Weights of a small sound classifier: arch transformer.
Rows from block 5 of a small sound classifier, named by matrix and row number. Rows with one number belong to one neuron. Each number is 200 + 30 x the weight over its row's rms, rounded and kept within 0 to 999. All counts start at 0.
After each neuron's rows are labels from the 100 clips, of 14848, where the neuron reaches its largest size: "top examples" is what is common among them; "loudest band" is the band of the loudest frequency at the time of the peak. Only what is clearly more common there than usual is listed. The data: short read English sentences (LibriTTS-R). In brackets: how many of the 100.
# gate: MLP gate (model.blocks.5.mlp.gate.weight, 768x384), inputs 231-307
# fc1: MLP up (model.blocks.5.mlp.fc1.weight, 768x384), inputs 231-307
# fc2: MLP down (model.blocks.5.mlp.fc2.weight, 384x768, transposed), outputs 231-307

gate.14,194,213,220,175,192,169,200,220,207,195,217,153,247,234,163,217,172,189,247,186,229,121,189,216,201,175,195,157,211,197,237,226,228,149,158,197,194,157,222,227,217,192,183,171,208,203,233,229,241,240,195,229,169,246,186,222,167,160,159,228,211,174,234,177,165,206,193,228,203,212,224,198,212,210,182,230,195
fc1.14,200,188,169,183,241,218,150,201,204,254,160,207,242,252,196,203,224,174,203,148,177,214,169,129,204,200,194,174,172,177,243,184,246,175,193,191,237,215,202,194,185,221,200,182,206,218,222,169,178,169,187,196,174,230,202,201,260,146,237,162,196,226,149,151,205,196,194,194,215,220,176,191,201,229,255,155,177
fc2.14,231,247,163,211,231,206,230,154,204,199,199,208,197,130,186,128,176,216,178,232,126,236,187,165,241,189,174,240,222,170,189,163,184,292,198,205,217,266,193,154,208,209,273,232,207,190,191,180,192,141,210,236,205,204,247,160,188,246,159,200,183,208,211,192,228,187,149,172,186,205,197,181,183,202,162,211,172
top examples: voice: female (94)
loudest band: 4000 to 8000 Hz (42)

gate.673,223,189,187,161,244,157,152,194,177,245,213,227,212,225,191,156,206,199,180,123,216,215,141,129,228,169,228,216,136,174,207,208,231,238,162,229,202,186,182,228,176,205,238,268,226,221,262,207,168,179,178,174,201,279,198,214,200,175,210,179,172,247,195,196,175,200,185,181,164,196,236,208,204,220,218,181,149
fc1.673,282,211,187,191,207,183,182,276,182,183,201,217,238,217,171,165,211,220,218,215,191,211,195,225,194,212,239,203,249,191,240,184,178,196,229,189,167,223,189,202,256,180,198,238,181,187,223,225,218,237,254,191,193,198,235,235,230,223,102,182,152,201,266,193,196,149,173,242,195,182,200,269,243,167,199,174,222
fc2.673,120,178,208,222,194,171,169,195,163,224,161,209,229,234,179,203,202,192,218,171,188,228,197,223,182,179,162,180,169,203,195,263,276,195,178,228,180,194,214,194,207,237,210,195,179,176,213,236,209,183,204,197,174,247,181,230,178,200,189,248,175,189,221,187,237,245,175,197,229,209,177,190,135,259,171,211,207
top examples: voice: male (80)
loudest band: 4000 to 8000 Hz (32)

gate.380,213,183,185,168,150,178,215,174,251,209,244,221,159,218,260,204,230,235,269,190,198,247,215,173,176,155,231,198,213,180,182,184,239,231,184,282,150,194,195,217,149,209,225,222,205,188,206,150,236,257,171,234,205,192,172,214,225,210,221,230,209,149,151,233,127,188,195,191,205,177,144,221,225,146,186,167,209
fc1.380,225,193,177,208,217,229,186,180,187,182,125,238,156,173,198,231,245,223,199,228,211,283,175,168,234,176,205,222,208,139,164,122,158,242,239,184,221,230,131,175,130,137,258,155,206,200,216,171,189,182,190,220,223,133,259,176,237,196,192,166,192,248,201,173,225,198,163,192,193,176,144,195,203,173,181,186,196
fc2.380,157,174,190,195,171,185,256,252,192,193,178,183,214,192,160,227,159,154,224,143,210,159,161,263,148,237,222,213,218,188,184,204,219,128,216,205,184,194,203,207,178,183,173,126,226,201,204,204,231,274,118,217,195,260,167,240,224,173,205,179,170,185,186,211,207,175,241,253,205,199,161,221,190,205,173,220,220
top examples: voice: male (98)
loudest band: 250 to 500 Hz (48)

gate.416,189,217,182,177,244,138,178,213,174,208,179,212,216,201,172,205,184,164,210,193,264,189,93,205,222,198,201,156,208,234,273,199,203,210,146,154,241,160,191,216,235,232,198,222,185,237,242,257,193,150,205,201,165,271,206,191,188,143,175,198,189,170,199,222,148,203,197,169,198,240,199,173,237,233,223,204,175
fc1.416,210,219,164,193,243,178,224,206,197,211,147,199,182,213,181,215,251,178,149,185,195,265,130,140,213,181,245,176,209,173,223,165,187,233,187,176,204,238,174,175,179,204,264,184,210,205,245,170,197,175,178,225,199,214,219,182,221,168,201,154,158,201,157,187,169,215,197,148,170,192,183,189,211,226,189,158,209
fc2.416,239,237,206,156,211,190,252,243,137,202,176,216,165,181,171,176,192,153,223,189,244,205,166,206,208,169,227,193,167,229,198,247,271,195,181,185,197,215,198,203,220,228,174,188,226,211,243,168,167,189,207,224,238,209,205,196,215,117,196,201,158,218,197,200,171,163,201,229,214,233,172,209,217,239,245,189,197
top examples: voice: female (99)
loudest band: 250 to 500 Hz (31)

gate.574,194,211,216,181,186,156,196,191,211,207,226,150,264,233,177,194,157,214,268,181,250,145,207,204,193,198,200,158,223,226,242,234,222,175,148,214,210,138,216,222,208,209,194,181,189,214,249,203,238,232,201,231,200,257,203,235,182,153,156,257,205,183,260,186,180,197,167,223,201,194,248,203,232,181,198,215,187
fc1.574,201,210,130,196,212,209,170,205,213,219,154,184,153,261,223,221,239,216,169,139,205,194,128,139,200,152,228,155,188,236,230,230,210,209,179,182,196,215,182,177,229,262,242,210,211,196,228,201,181,170,170,213,200,248,219,200,240,142,235,166,214,193,161,225,155,255,238,181,204,237,166,155,230,220,183,141,199
fc2.574,235,219,147,208,234,207,229,165,228,206,226,218,207,168,195,136,221,240,203,213,128,239,195,152,230,193,174,244,193,241,220,209,170,255,165,206,215,237,204,207,240,206,287,246,228,235,193,192,223,150,227,269,185,188,227,144,196,202,180,234,214,227,172,177,225,191,163,176,187,214,245,240,208,211,163,220,196
top examples: voice: male (81)
loudest band: 250 to 500 Hz (27)

gate.5,192,199,193,204,254,181,219,231,201,229,150,241,201,222,196,216,234,174,144,173,193,235,161,129,233,178,191,197,174,197,208,211,190,241,199,182,232,263,184,213,209,214,233,197,205,206,208,232,150,143,231,172,172,231,222,176,203,168,229,215,186,214,165,190,190,215,225,174,161,244,170,201,215,251,223,147,166
fc1.5,220,195,213,231,206,176,211,215,218,207,189,223,171,214,163,180,222,166,163,240,194,208,162,168,203,207,211,185,239,168,179,233,204,193,180,188,186,183,201,135,193,188,214,189,218,196,194,219,172,183,193,241,206,199,209,186,251,205,199,218,204,200,201,162,210,211,216,220,150,189,184,140,217,183,240,196,195
fc2.5,149,175,220,209,192,207,208,255,221,212,227,197,201,277,163,280,199,153,235,189,240,158,213,251,196,181,189,190,272,179,199,192,184,171,174,167,206,176,259,232,146,203,156,147,218,189,161,199,162,244,144,195,187,231,202,252,225,204,209,184,177,181,181,210,185,173,208,240,248,176,184,197,197,188,186,160,210
top examples: voice: female (93)
loudest band: 4000 to 8000 Hz (41)

gate.368,212,227,235,195,151,189,161,185,185,165,240,152,217,205,224,197,216,201,266,189,195,158,250,208,168,196,188,195,226,164,186,188,209,189,213,203,149,189,211,214,207,202,159,196,210,153,236,174,275,242,224,228,213,195,193,222,172,192,207,199,204,162,262,179,213,198,166,207,231,172,234,200,194,93,212,219,201
fc1.368,212,168,204,211,196,178,149,189,165,163,139,192,217,209,214,185,139,185,248,185,231,138,206,215,191,193,200,180,182,250,205,234,235,144,159,215,194,145,230,242,252,221,155,229,201,234,198,214,232,188,186,178,141,234,167,219,202,186,166,203,193,192,236,199,176,172,201,203,229,198,234,204,202,209,174,241,168
fc2.368,218,180,238,227,211,176,276,163,184,237,173,194,200,176,171,148,178,208,222,169,169,234,166,183,242,193,208,271,213,211,165,238,247,220,177,222,207,235,211,177,184,235,222,218,241,205,202,191,218,208,191,215,226,221,214,252,217,227,207,223,149,203,172,184,194,157,196,192,179,225,190,182,181,173,176,161,145
top examples: voice: female (82)
loudest band: 4000 to 8000 Hz (30)

gate.562,213,172,224,217,150,217,204,180,215,180,241,164,192,177,237,194,208,260,240,216,179,194,269,212,160,213,185,191,200,194,189,181,196,176,238,225,175,179,206,169,171,192,183,171,204,167,176,174,220,250,221,198,210,135,189,223,211,241,226,199,208,222,196,194,244,201,200,234,199,168,207,210,178,145,186,235,230
fc1.562,186,209,219,182,196,166,183,221,215,207,179,186,216,240,191,203,179,187,219,189,280,127,183,203,188,192,195,188,221,242,268,244,223,163,133,218,214,183,218,227,261,236,153,212,188,189,197,199,204,174,192,191,183,267,139,219,190,174,178,219,187,160,208,220,166,192,184,212,197,202,237,193,197,224,195,268,165
fc2.562,247,174,190,248,199,226,248,181,209,182,235,204,200,155,217,129,203,198,167,195,155,191,177,169,256,175,189,250,209,209,162,192,209,266,191,215,199,242,185,199,186,229,263,261,227,226,196,142,252,176,198,234,186,202,231,190,224,224,166,208,158,182,189,218,240,157,200,202,208,214,199,210,231,166,145,152,146
top examples: voice: female (98)
loudest band: 250 to 500 Hz (39)

gate.366,176,206,191,182,260,182,186,227,186,232,153,219,195,223,175,197,235,175,129,165,185,214,111,145,217,165,205,205,196,205,230,229,167,208,183,211,219,260,189,212,230,196,224,197,179,204,229,253,169,107,227,184,215,228,201,190,198,203,221,168,191,238,207,191,176,194,215,184,163,254,185,162,197,259,188,194,153
fc1.366,213,196,224,218,164,193,184,191,183,200,208,181,221,232,204,202,140,202,244,159,241,130,251,230,177,187,174,212,206,235,193,229,246,143,190,203,215,154,201,218,216,258,122,193,185,231,166,192,212,205,195,161,162,202,145,213,176,220,190,213,212,206,231,233,176,185,186,232,228,218,249,216,212,199,195,256,177
fc2.366,237,204,211,191,241,247,197,179,202,186,232,212,169,164,246,134,206,237,140,231,189,249,226,169,244,194,220,222,162,221,173,154,208,268,235,177,221,268,188,140,269,196,254,248,202,213,201,171,176,149,234,216,178,170,219,154,210,228,221,224,189,186,200,215,226,201,166,157,202,215,187,199,216,183,196,186,188
top examples: voice: female (83)
loudest band: 250 to 500 Hz (32)

gate.298,204,190,202,246,155,150,198,164,183,235,162,147,193,208,219,152,189,206,213,177,215,181,177,241,208,170,204,172,223,210,227,241,234,183,158,173,169,163,230,252,160,218,214,220,188,192,241,232,196,171,179,208,206,223,187,177,211,129,176,202,199,155,177,231,168,214,187,210,255,220,177,232,223,236,201,223,216
fc1.298,239,216,193,205,159,235,238,196,193,183,236,201,189,132,217,180,225,227,210,246,166,216,224,199,218,202,201,271,224,160,153,162,207,260,273,204,203,211,198,169,184,160,232,211,211,187,204,160,222,248,196,187,206,161,237,203,183,263,226,201,177,194,188,189,251,178,207,229,223,181,165,238,160,125,218,198,216
fc2.298,216,212,195,228,240,238,189,185,209,161,209,191,176,159,201,131,198,217,148,249,197,249,249,165,216,188,196,235,202,224,169,176,159,260,211,227,203,227,186,217,197,215,223,236,194,206,223,172,231,129,222,189,186,184,255,182,188,271,222,192,200,166,205,189,207,196,177,161,192,211,240,208,214,195,154,207,184
top examples: voice: male (85)
loudest band: 4000 to 8000 Hz (28)

gate.381,207,219,185,224,201,256,204,168,207,141,203,233,149,136,226,183,181,208,159,265,202,246,210,201,214,195,197,225,147,172,149,200,178,227,225,182,184,230,204,163,176,180,196,180,217,180,162,155,150,160,217,186,229,171,212,129,218,237,233,169,150,185,173,187,215,186,196,178,216,159,184,142,195,224,235,182,195
fc1.381,183,201,230,254,192,226,170,164,194,237,174,148,201,186,184,204,181,177,232,206,187,173,202,197,146,206,157,187,193,223,212,177,166,130,229,146,229,194,207,209,221,172,145,178,212,194,198,193,208,184,199,184,190,157,155,146,171,236,255,213,240,210,201,192,183,228,212,233,219,257,209,245,231,220,171,266,225
fc2.381,199,185,196,170,154,148,217,201,187,180,178,212,241,213,174,193,190,167,212,162,219,233,173,209,196,235,211,217,206,141,187,257,253,191,189,194,141,145,185,195,160,253,187,229,219,202,205,209,225,256,138,198,217,260,200,241,228,177,235,183,185,224,175,177,213,159,255,238,229,223,203,211,182,228,197,173,141
top examples: voice: male (79)
loudest band: 250 to 500 Hz (28)

gate.45,201,211,169,214,261,237,222,217,198,207,168,257,172,163,196,204,217,183,128,223,166,257,149,165,242,193,195,212,150,215,221,198,170,215,206,165,230,232,173,181,209,179,195,215,197,211,183,191,130,146,211,162,202,193,214,178,224,212,226,162,200,229,201,175,210,194,208,166,190,229,172,183,193,252,233,181,164
fc1.45,169,211,155,179,224,147,223,200,182,219,136,207,200,245,182,206,240,192,132,166,211,217,145,152,211,187,231,181,195,199,224,214,199,220,165,216,216,229,195,179,235,222,234,190,189,218,264,217,213,145,186,200,191,220,191,191,202,155,211,180,172,209,159,192,160,213,208,174,145,231,192,189,216,249,194,163,193
fc2.45,140,224,168,236,237,249,175,203,216,215,200,193,191,173,218,167,201,210,184,255,127,198,219,179,205,177,155,205,171,224,267,144,126,219,158,153,257,225,192,214,209,196,219,198,202,241,211,219,170,118,255,185,170,178,212,146,186,232,151,225,204,228,227,215,197,236,138,148,136,190,220,187,209,204,175,266,221
top examples: voice: female (95)
loudest band: 250 to 500 Hz (26)

gate.745,199,204,153,189,254,205,180,228,200,242,198,154,196,210,187,223,235,178,222,165,200,151,196,189,198,190,173,195,267,206,244,187,232,209,208,171,228,207,213,231,208,207,202,166,189,218,257,210,235,205,214,198,177,259,224,254,167,149,243,231,177,213,217,190,199,200,161,160,176,258,180,242,184,213,211,204,204
fc1.745,181,166,217,256,216,149,197,183,207,204,169,197,173,260,194,228,234,152,210,174,236,137,213,212,180,180,168,154,245,264,212,217,225,177,124,229,170,165,214,203,194,240,199,221,189,197,210,197,240,197,150,231,180,223,143,215,191,177,262,219,221,171,195,212,168,217,236,186,216,231,219,227,184,227,210,220,222
fc2.745,195,188,197,157,151,220,189,208,179,133,176,262,173,154,190,228,211,174,178,207,254,176,170,242,172,202,211,183,198,163,179,214,225,159,183,216,225,199,190,178,194,169,184,139,189,165,200,213,150,226,216,181,239,231,218,218,171,199,210,168,222,216,170,209,233,212,213,193,199,176,192,231,194,175,162,166,201
top examples: voice: male (92)
loudest band: 250 to 500 Hz (34)

gate.289,199,180,241,215,167,249,244,200,188,165,269,172,177,146,209,192,196,203,177,265,145,191,253,229,183,220,211,249,214,186,144,223,191,175,230,224,172,215,231,150,198,176,207,198,207,150,193,157,225,261,203,217,249,141,198,187,190,252,217,184,220,192,207,205,241,207,216,224,173,155,195,165,172,177,171,229,207
fc1.289,187,191,234,201,178,174,189,225,205,210,202,179,246,220,197,207,146,199,238,178,219,129,235,244,190,186,181,181,198,209,235,255,231,136,159,229,202,160,231,236,261,254,136,192,180,211,195,235,214,186,232,184,194,239,157,220,178,208,155,223,218,214,238,213,196,179,184,210,236,231,230,204,217,222,217,222,202
fc2.289,146,232,195,199,224,205,170,184,196,223,211,206,206,191,234,171,213,222,201,240,190,208,217,159,239,202,187,172,173,240,286,191,174,217,142,154,252,208,190,207,217,169,195,173,166,252,220,213,146,177,229,175,163,201,204,135,183,202,159,238,198,222,229,202,191,238,128,130,163,192,227,197,202,195,211,287,208
top examples: voice: female (98)
loudest band: 250 to 500 Hz (31)

gate.536,181,176,186,213,203,240,216,194,203,192,202,230,150,145,234,179,198,200,137,236,133,261,207,206,193,216,199,234,174,174,167,166,188,202,252,199,202,213,214,175,168,183,185,193,207,152,151,168,182,168,228,209,236,143,218,157,211,234,240,160,188,213,165,196,224,194,202,170,190,170,161,165,173,172,209,205,186
fc1.536,196,175,232,208,158,235,229,215,229,173,270,195,192,171,230,176,188,254,250,249,159,208,239,228,240,211,201,223,163,187,104,147,163,220,252,188,214,164,173,172,154,177,163,184,187,166,147,185,212,225,191,195,219,130,225,196,203,266,190,204,231,218,228,192,221,199,195,243,214,183,161,215,196,151,241,182,228
fc2.536,124,153,183,159,144,179,188,252,228,202,200,213,213,245,185,260,168,176,209,173,245,165,209,227,144,212,211,165,192,162,186,188,176,121,224,207,163,156,218,230,168,197,133,170,173,183,192,230,210,284,143,175,219,239,150,229,193,196,208,191,211,212,201,204,212,229,257,243,221,167,171,230,168,209,198,196,215
top examples: voice: male (79)
loudest band: 250 to 500 Hz (28)

gate.488,236,215,217,204,186,140,141,144,211,187,185,210,275,238,217,194,147,204,263,216,246,189,192,257,191,193,202,186,181,228,182,194,190,197,133,203,227,196,227,213,166,191,157,176,193,197,224,151,126,196,170,167,133,227,176,167,170,195,172,202,163,219,223,203,165,184,193,178,190,160,230,195,211,250,193,192,191
fc1.488,190,190,152,185,183,136,173,224,165,217,129,230,183,226,220,219,243,189,197,172,278,165,163,174,188,178,201,201,184,190,212,236,242,155,130,171,148,234,201,213,218,229,179,222,178,188,192,164,211,204,178,188,211,245,202,240,215,165,219,226,164,169,164,264,163,202,251,199,227,250,186,178,187,178,202,161,169
fc2.488,210,170,211,160,150,157,200,216,190,187,210,223,200,226,192,243,203,176,222,148,277,182,186,194,177,202,229,168,195,165,149,261,253,126,198,194,167,145,193,170,190,211,131,170,209,161,194,201,207,262,164,187,214,226,171,259,209,151,227,155,196,202,197,195,220,188,259,231,219,215,188,214,193,227,235,159,176
top examples: voice: male (98)
loudest band: 250 to 500 Hz (34)

gate.107,182,204,175,184,214,162,184,220,199,213,204,224,166,249,186,240,195,190,186,237,270,166,110,227,224,208,216,124,220,185,255,291,201,163,152,204,227,178,204,221,232,207,186,194,177,220,253,244,153,157,205,214,183,261,185,186,196,147,192,222,208,164,221,219,144,195,224,186,206,242,195,135,194,246,195,206,187
fc1.107,204,246,172,196,147,174,226,188,220,139,188,198,216,207,229,182,186,217,175,251,234,225,184,219,211,180,234,181,242,185,177,216,131,236,196,195,227,199,165,198,219,123,232,176,187,225,215,217,200,195,213,205,215,238,210,186,178,193,188,184,239,200,246,176,141,178,170,207,210,172,239,161,156,163,173,258,179
fc2.107,225,195,193,194,187,237,193,173,202,190,208,192,199,185,210,154,240,248,154,252,188,219,245,173,236,219,169,232,209,201,188,145,140,271,222,186,224,230,180,195,213,153,234,187,211,212,188,184,213,140,199,189,170,201,245,190,177,250,193,176,182,213,208,170,186,236,170,155,222,174,244,219,247,194,161,182,184
top examples: voice: male (96)
loudest band: 250 to 500 Hz (33)

gate.80,190,220,217,180,192,198,235,231,210,189,231,152,285,178,162,199,167,227,271,220,198,161,228,199,180,162,214,114,233,176,228,213,210,178,178,204,180,139,220,216,208,169,253,195,177,191,206,205,294,230,180,215,200,245,213,237,171,209,151,208,230,193,269,194,198,159,165,180,175,199,250,226,188,173,153,219,156
fc1.80,185,198,195,214,216,192,205,193,215,187,226,220,168,209,210,200,215,243,206,193,208,168,223,245,193,168,171,241,246,181,230,230,227,194,199,196,162,219,232,260,259,180,215,186,231,187,167,168,175,220,247,157,238,200,177,222,231,222,215,254,216,163,204,242,187,193,242,260,220,175,188,224,195,168,152,238,185
fc2.80,213,255,174,209,238,195,205,190,209,217,223,197,189,145,192,120,202,211,172,245,137,229,178,173,236,206,168,245,231,198,203,191,199,271,203,212,241,224,179,171,230,221,276,237,210,231,192,176,206,172,234,194,180,172,232,142,178,213,167,228,209,215,218,173,192,181,142,161,185,214,207,194,186,175,178,195,209
top examples: voice: male (100)
loudest band: 250 to 500 Hz (29)