config.toml
model = "sound classifier"
dataset = "short read English sentences (LibriTTS-R)"
train_examples = 26041
n_mels = 80
hop_length = 160
input = "mfcc"
spec_augment = false
win_length = 512
targets = ["voice"]
num_classes = 2
arch = "transformer"
norm = "layernorm"
norm_position = "pre"
activation = "swiglu"
mlp_ratio = 2
head_dim = 32
fused_qkv = true
bias = "none"
qk_norm = true
parallel_block = false
inner_norm = false
subsampling = 4
layers = 8
width = 384
positions = "sincos"
pooling = "mean"
loss = "cross_entropy"
init = "trunc_normal_002"
residual_init = "none"
optimizer = "soap"
beta2 = 0.999
lr = 0.0022
beta1 = 0.9
shampoo_beta = 0.95
eps = 1e-08
precondition_frequency = 20
max_precond_dim = 1024
one_sided = false
adamw_lr_other_params = 0.0025
steps = 6400
batch_size = 256
epochs = 62.9
lr_schedule = "wsd_sqrt"
decay_fraction = 0.4
final_lr_fraction = 0
warmup_steps = 190
weight_decay = 0.2
adamw_weight_decay_other_params = 0.01
Rows from block 5 of a small sound classifier, named by matrix and row number. Rows with one number belong to one neuron. Each number is 128 + 24 x the weight over its row's rms, rounded and kept within 0 to 255. All counts start at 0. Numbers have three digits each.
After each neuron's rows are labels from the 100 clips, of 14848, where the neuron reaches its largest size: "top examples" is what is common among them. Only what is clearly more common there than usual is listed. The data: short read English sentences (LibriTTS-R).
# gate: MLP gate (model.blocks.5.mlp.gate.weight, 768x384), inputs 0-76
# fc1: MLP up (model.blocks.5.mlp.fc1.weight, 768x384), inputs 0-76
# fc2: MLP down (model.blocks.5.mlp.fc2.weight, 384x768, transposed), outputs 0-76

gate.477:131162122082126105158164181151097164086148134123131102157120137146120102148116131142139148161107098173191135141134068171139154137135113103151124060131170126116111143182137174095116182091125133131105114117109098151080109132125155089
fc1.477:131067131141113104146098108121072130155140154091113120143122119145129112108141088130101161116124120095139121062134130103110146150072174095126136152125127127153120174160193139130138167158140133110135121145139132107144149107123109127
fc2.477:149110130104150093141091112114100146107140096087132077121093123141147095167154147122119084159116156163128173120125134163100159158142114150147117124113134141123118159120109098109100155102154154104094150113124085129156150142145120111
top examples: voice: female

gate.113:111171136112138097151145152140098189094161104074136082132102141159118090138150158135142140160109110166191131120104083163130167136125123135141138090125199157112118166129156154093096177092108126115095140107119098160109122136147141106
fc1.113:135152141145141128162101130082179103121111107118129191163110129112136150142111169114050085124150147103093122139090141162137115103167144182127114115128143107148121175145145107130146109165134163136117101115141163124171113129136093123
fc2.113:105116118117161137121125098131115146191153141081157115150119134095113096161157141176133116152115153133088189140149144161172120116075083146096093133121146129135149139117089140143112148111176133104120103114115130111121113149124112115
top examples: voice: female

gate.140:150114127100119164127128097115141099190112140211127146130175125093120166153130127141118141121161166121121132110136122125115095121120134110140136121168075134164160071166114110116140096104116136128155117136137117112099100083106133117
fc1.140:117119129139135084159094159137089179079110113095114080143083134184142084119139124150121158164113106145179134102094110167145157128114126129149107082131184135132144175117148131124103139106119120118104154129105132116127129136110094103
fc2.140:152156102124118121143099102125108151147131106145134115142111128110166130124118128124110088138135133147123121156087123113113118123126088079096133128108142161106126095143128095118126138102120106106140119157130087128153123146116145134
top examples: voice: female

gate.565:141139127135198127142111115094176148125113117120111133093093119173147118124133147148102079118118108084065145105094168135130106141129131191105100114091133108139155175123093117188135111166138116139151128112112151103165155117140113135
fc1.565:133184166131148112171122125130140149126133121114145167129112087174118101138138175173048129098055137111122131081126148136132105109108158197159108128133142130161090143106143139138096137129127095163122123117159121135146118114124128134
fc2.565:115127137127137135152115141076167096115103149123128147106114115135086146092144113102108157060099150102114151103145126116121099143113155166118148144135140118117162109145135113130138116186101126189132118115104158124139112080133133181
top examples: voice: male

gate.409:131108097111091141142122146121094097128120151153124096177166143077123118110135117112171129127162095151171114155143121126092119170135103121127161137172122180119107115116085120106151145112149190124118117106134089125097139155105141140
fc1.409:150118148141133126095135111094157075204131154135160161159112151098112150092119125106132127126125142101108163109126169129101125162117142136119093166103079124108125139151106110110139067139160169126121133137176195082131114118138134171
fc2.409:115144100102174141153134149118094158113154120058115087103087122114095095182110123155138128152098131115156133126173122180144165176148092119139117119117141119108129201097095173140101143114123142134103123147093112139153094127139113134
top examples: voice: male

gate.308:110156122132127071135133135173088180067140096090127090151095120149091098134133161146134160169116109165190117137099097172145180141112112106130134088111172135117111172159132170093102168087126122130102137108130115144122119147142164099
fc1.308:133148136149142151121138144093184067174094147116137178105145108102160137135140159139074088098134129118071144115119161132123080124160140160119093161159119092125138118117144101151108106139132110131136145121144153139153144113094114138
fc2.308:122085128083103105102100080116130056148136131145142115115141125132094133152110151139096112132131088176103166151143177129128076109097126148133110134127150169156093069131125165132117139130170138135144084119109162102128141151119141127
top examples: voice: female

gate.0:104155142142152092160151155165108181103156086083140095124090141170095095126144169154130146162094111158165138140120091169125142125111133125144114099131175132126108164130152151104113158094124125112103132105122095154126128150138137101
fc1.0:103137158153156079132140147140107174123163084089136128104093107182104103169134196165092134167096123148141113125142118185115134143118112167149119096115168091141102148111113155127095167137126093124125130122144109122140115133136126097
fc2.0:102127161121104160112141127135148095104131158179140178121152132121135143080112120107128178106152120109144122132126141096131123101103168126125153133162123129118140101175131139124172100161127099179151115152135151136122116098118146161
top examples: voice: male

gate.298:127153151112123102144077132121173114125126108064092117115142179121167145102131136104103125123079159070139125142148172091128091133126154124134131132130108095135143153165140180158099121136120102148113134104116118123184149082152127164
fc1.298:130110093131113123107146123140075158107129125137103095144117178148130112115123077110223157138140105157190118178115109133156167126110119102115138114150126178135107119134132150109144141117120133100125116139145086117084133150128158123
fc2.298:137140062110169154133120101123100160142135112093129090123143146128144130157126113163144075163144159137155141138156084132135149145151084096102116134096114131098128182076113138145125136070139126114103134126157105149127127163168133082
top examples: voice: male

gate.42:124163152141145118141112146132151141133119115087129125090078110194116076122139157153091112131110115148106151103116107136134111126137158140153088144089162103147106160120153115122127134106132124124155136114103120145157132124096129125
fc1.42:113114086119098088126131130131068164094143114138131071132142125125097130127125107101208169157136103149196109154134119137142178154128121100126161075129152155091119109131119160106130160113125136118113127128125112152072141149172160107
fc2.42:109119150133121162119143141134174068136115153157124158133143139114103142105113124119127182087140101102135114110143144109136090094102152135131135143160120124149139082147145153143149108157122121175138107126127161119111113096119126153
top examples: voice: male

gate.134:092172110120144102120157158120140151083119127104138116129102120195122104115121147118119097101111117146101113095087120182141167177189137134135106120093156093129122152167127106139098137171116160108124135107106127135133163099152114124
fc1.134:134108084134151157090145109110156112160131165169128161129156139103136153101130118081140098095145119113070112142124157076119105098136127093112127143134109125123164092127123064125163084138124143134154124117147151136127135121123122156
fc2.134:131131090120124127148147111114135113180118163133118127168134141103159130151123160129141137166127124114098133133170118121152110134105087102105076096123132123128118130137126182162094166117157127112140116147091076107092141122137137111
top examples: voice: female

gate.204:165127108114156114097126161139112138148117145120128136201181159100118145111132116087160170115099146107188172113144129082126146103107111097129144145172143146127145113136143149068117153121113091127120130164144138120114134109154123117
fc1.204:137150157132114086139137140163083166131156096077132113110077123175096121146125152181129138177092118139158133114134089182119157141097105143139139092107154132132108163132130172136108162136123104123109141124126075120129112131120143103
fc2.204:146140104136102112129136117127109143090126131154144113146140151157161165080151112115098124125153142160144129128078119101103134132120133091129154138124128160102142102127143091083170122114115096130158133148150108145128138127122135151
top examples: voice: female

gate.314:112163119108145096149125146176096198082160110087128082128111135159109101154128151147124151170094124181190135156114093162123171105110107158137124087145205145106130150113136139114093163093133124121092129122121080182111119160143152119
fc1.314:108150151124136089144116137125130179089158094087156122125067096188116107099109160174087117156089129137141121110129094171126143152134102177159102121128181123126135160125093145140099149149134103168091148124119111129136109134138125100
fc2.314:114136120154106119162149114153122153128132150139159122180128186127164103119152147129116128120134118132094150141103150138111130140111121102108122058069104133118168145122109105130151157126169147158127174127162073089128139132126130121
top examples: voice: female

gate.706:115105133133114146101110091110103130128092138137122126197168132092158122107124107091140149090163135122129099124149165117135130107107137096112141129131094146145157074146151119166114093138115157102145145150136153117121126096127099093
fc1.706:173105143108149175119132112123190139180108113115119155108133111114145078147129175148064090104124117110103111112144157122116088085148134142137106159159119138142123111149129174156137110131134154139114117102163112124146106121111105125
fc2.706:158144122114127100143089111104077200109139112093145103115121110145171134144142127144135090173140133126138132152097135153120163167156096117138117107127141131097110178130119079098111144109134153087129128142130112125138140161145123108
top examples: voice: female

gate.274:138109096117111133125127139153070131113134138144123105175172160086123142116125087086178185145149124145177114151141084117114171106118102076137138098157121165107144089158136145087124153121126144120111118156125094150087129132140141122
fc1.274:131134142129125113134145102138120142127164095090164137098078112155115130167124166178092093161107141144110104116135130183122107148099101196131133107063152102114111158121104124151100139160149126131128137117131093112146118121151135146
fc2.274:118122134180075143095121120128138127171095139185124159171175126125161144106078157145147104128162077161072129151119158113124128119137104144095130119142130126145143097150149119150141143124144155095113100138144159105086138122084118093
top examples: voice: female

gate.349:141155102175117102147117125136125131131130094145075125143168159117134091148123085089112140141126127141105147115153144076111122114143101117113088147132114074143136117128107124097113123127162142132137121180126134109116138128088088126
fc1.349:121103121159128105117136152152094184103164055100119098139115139148106099143107140129155151185128108181174114162141125177148156157114098117121108096124174142123120135104094161140121162094131146108103122145126100138099115148137140096
fc2.349:109137154133112106133142144132140110101113119138131147112124100161103108084125112116146169068116135057137081098115142102126116103136152117115185131137135137106148102124142127122142104153121089139152124142155117116111125097133138160
top examples: voice: male

gate.334:132137137171158138165158118090138128140151104163131106113132109110111086152132190182074119146150137154092156113119158124148087133115117140124141153132171104144110128104107088131129072132142127109135149145138162120127098148077125140
fc1.334:141145112099124118102154136112083151083163128131159075148139130140109113117134111129189151143119097121220151122112078127105138135107109140140126071111133150097118129175107169109141169115116121132116122108105081127074131153164161113
fc2.334:129098124124126122139103107106131138189121161113140108134129127095125102177121159145127103157125118160078169150146151120164102153107132153124069104126104097137115150141103118150105149137166148122136119120107135083140151168135081102
top examples: voice: female

gate.249:141089115140136118119130110130136112103117108136126129161134104120128140179126127112123164108119139168133119130154099136133123152154104107136128079160144146119145062136128149073130154143091176103105081149123104103097146149157112115
fc1.249:151137103128128173107137118131146076171102167168112150133169132112109113117109099123178140102178104118115137108105173099124114139134113075111141155161080123109145100136146096109147076124145134118145095142151155130113132119147134159
fc2.249:111115154109142181122107110147159070150117131111114183115136137100112122153093124129108185091137126110128110153150128101154114112127127145105114143149115124143123107143131150127166113151101165142129107105152150128109117116127102164
top examples: voice: female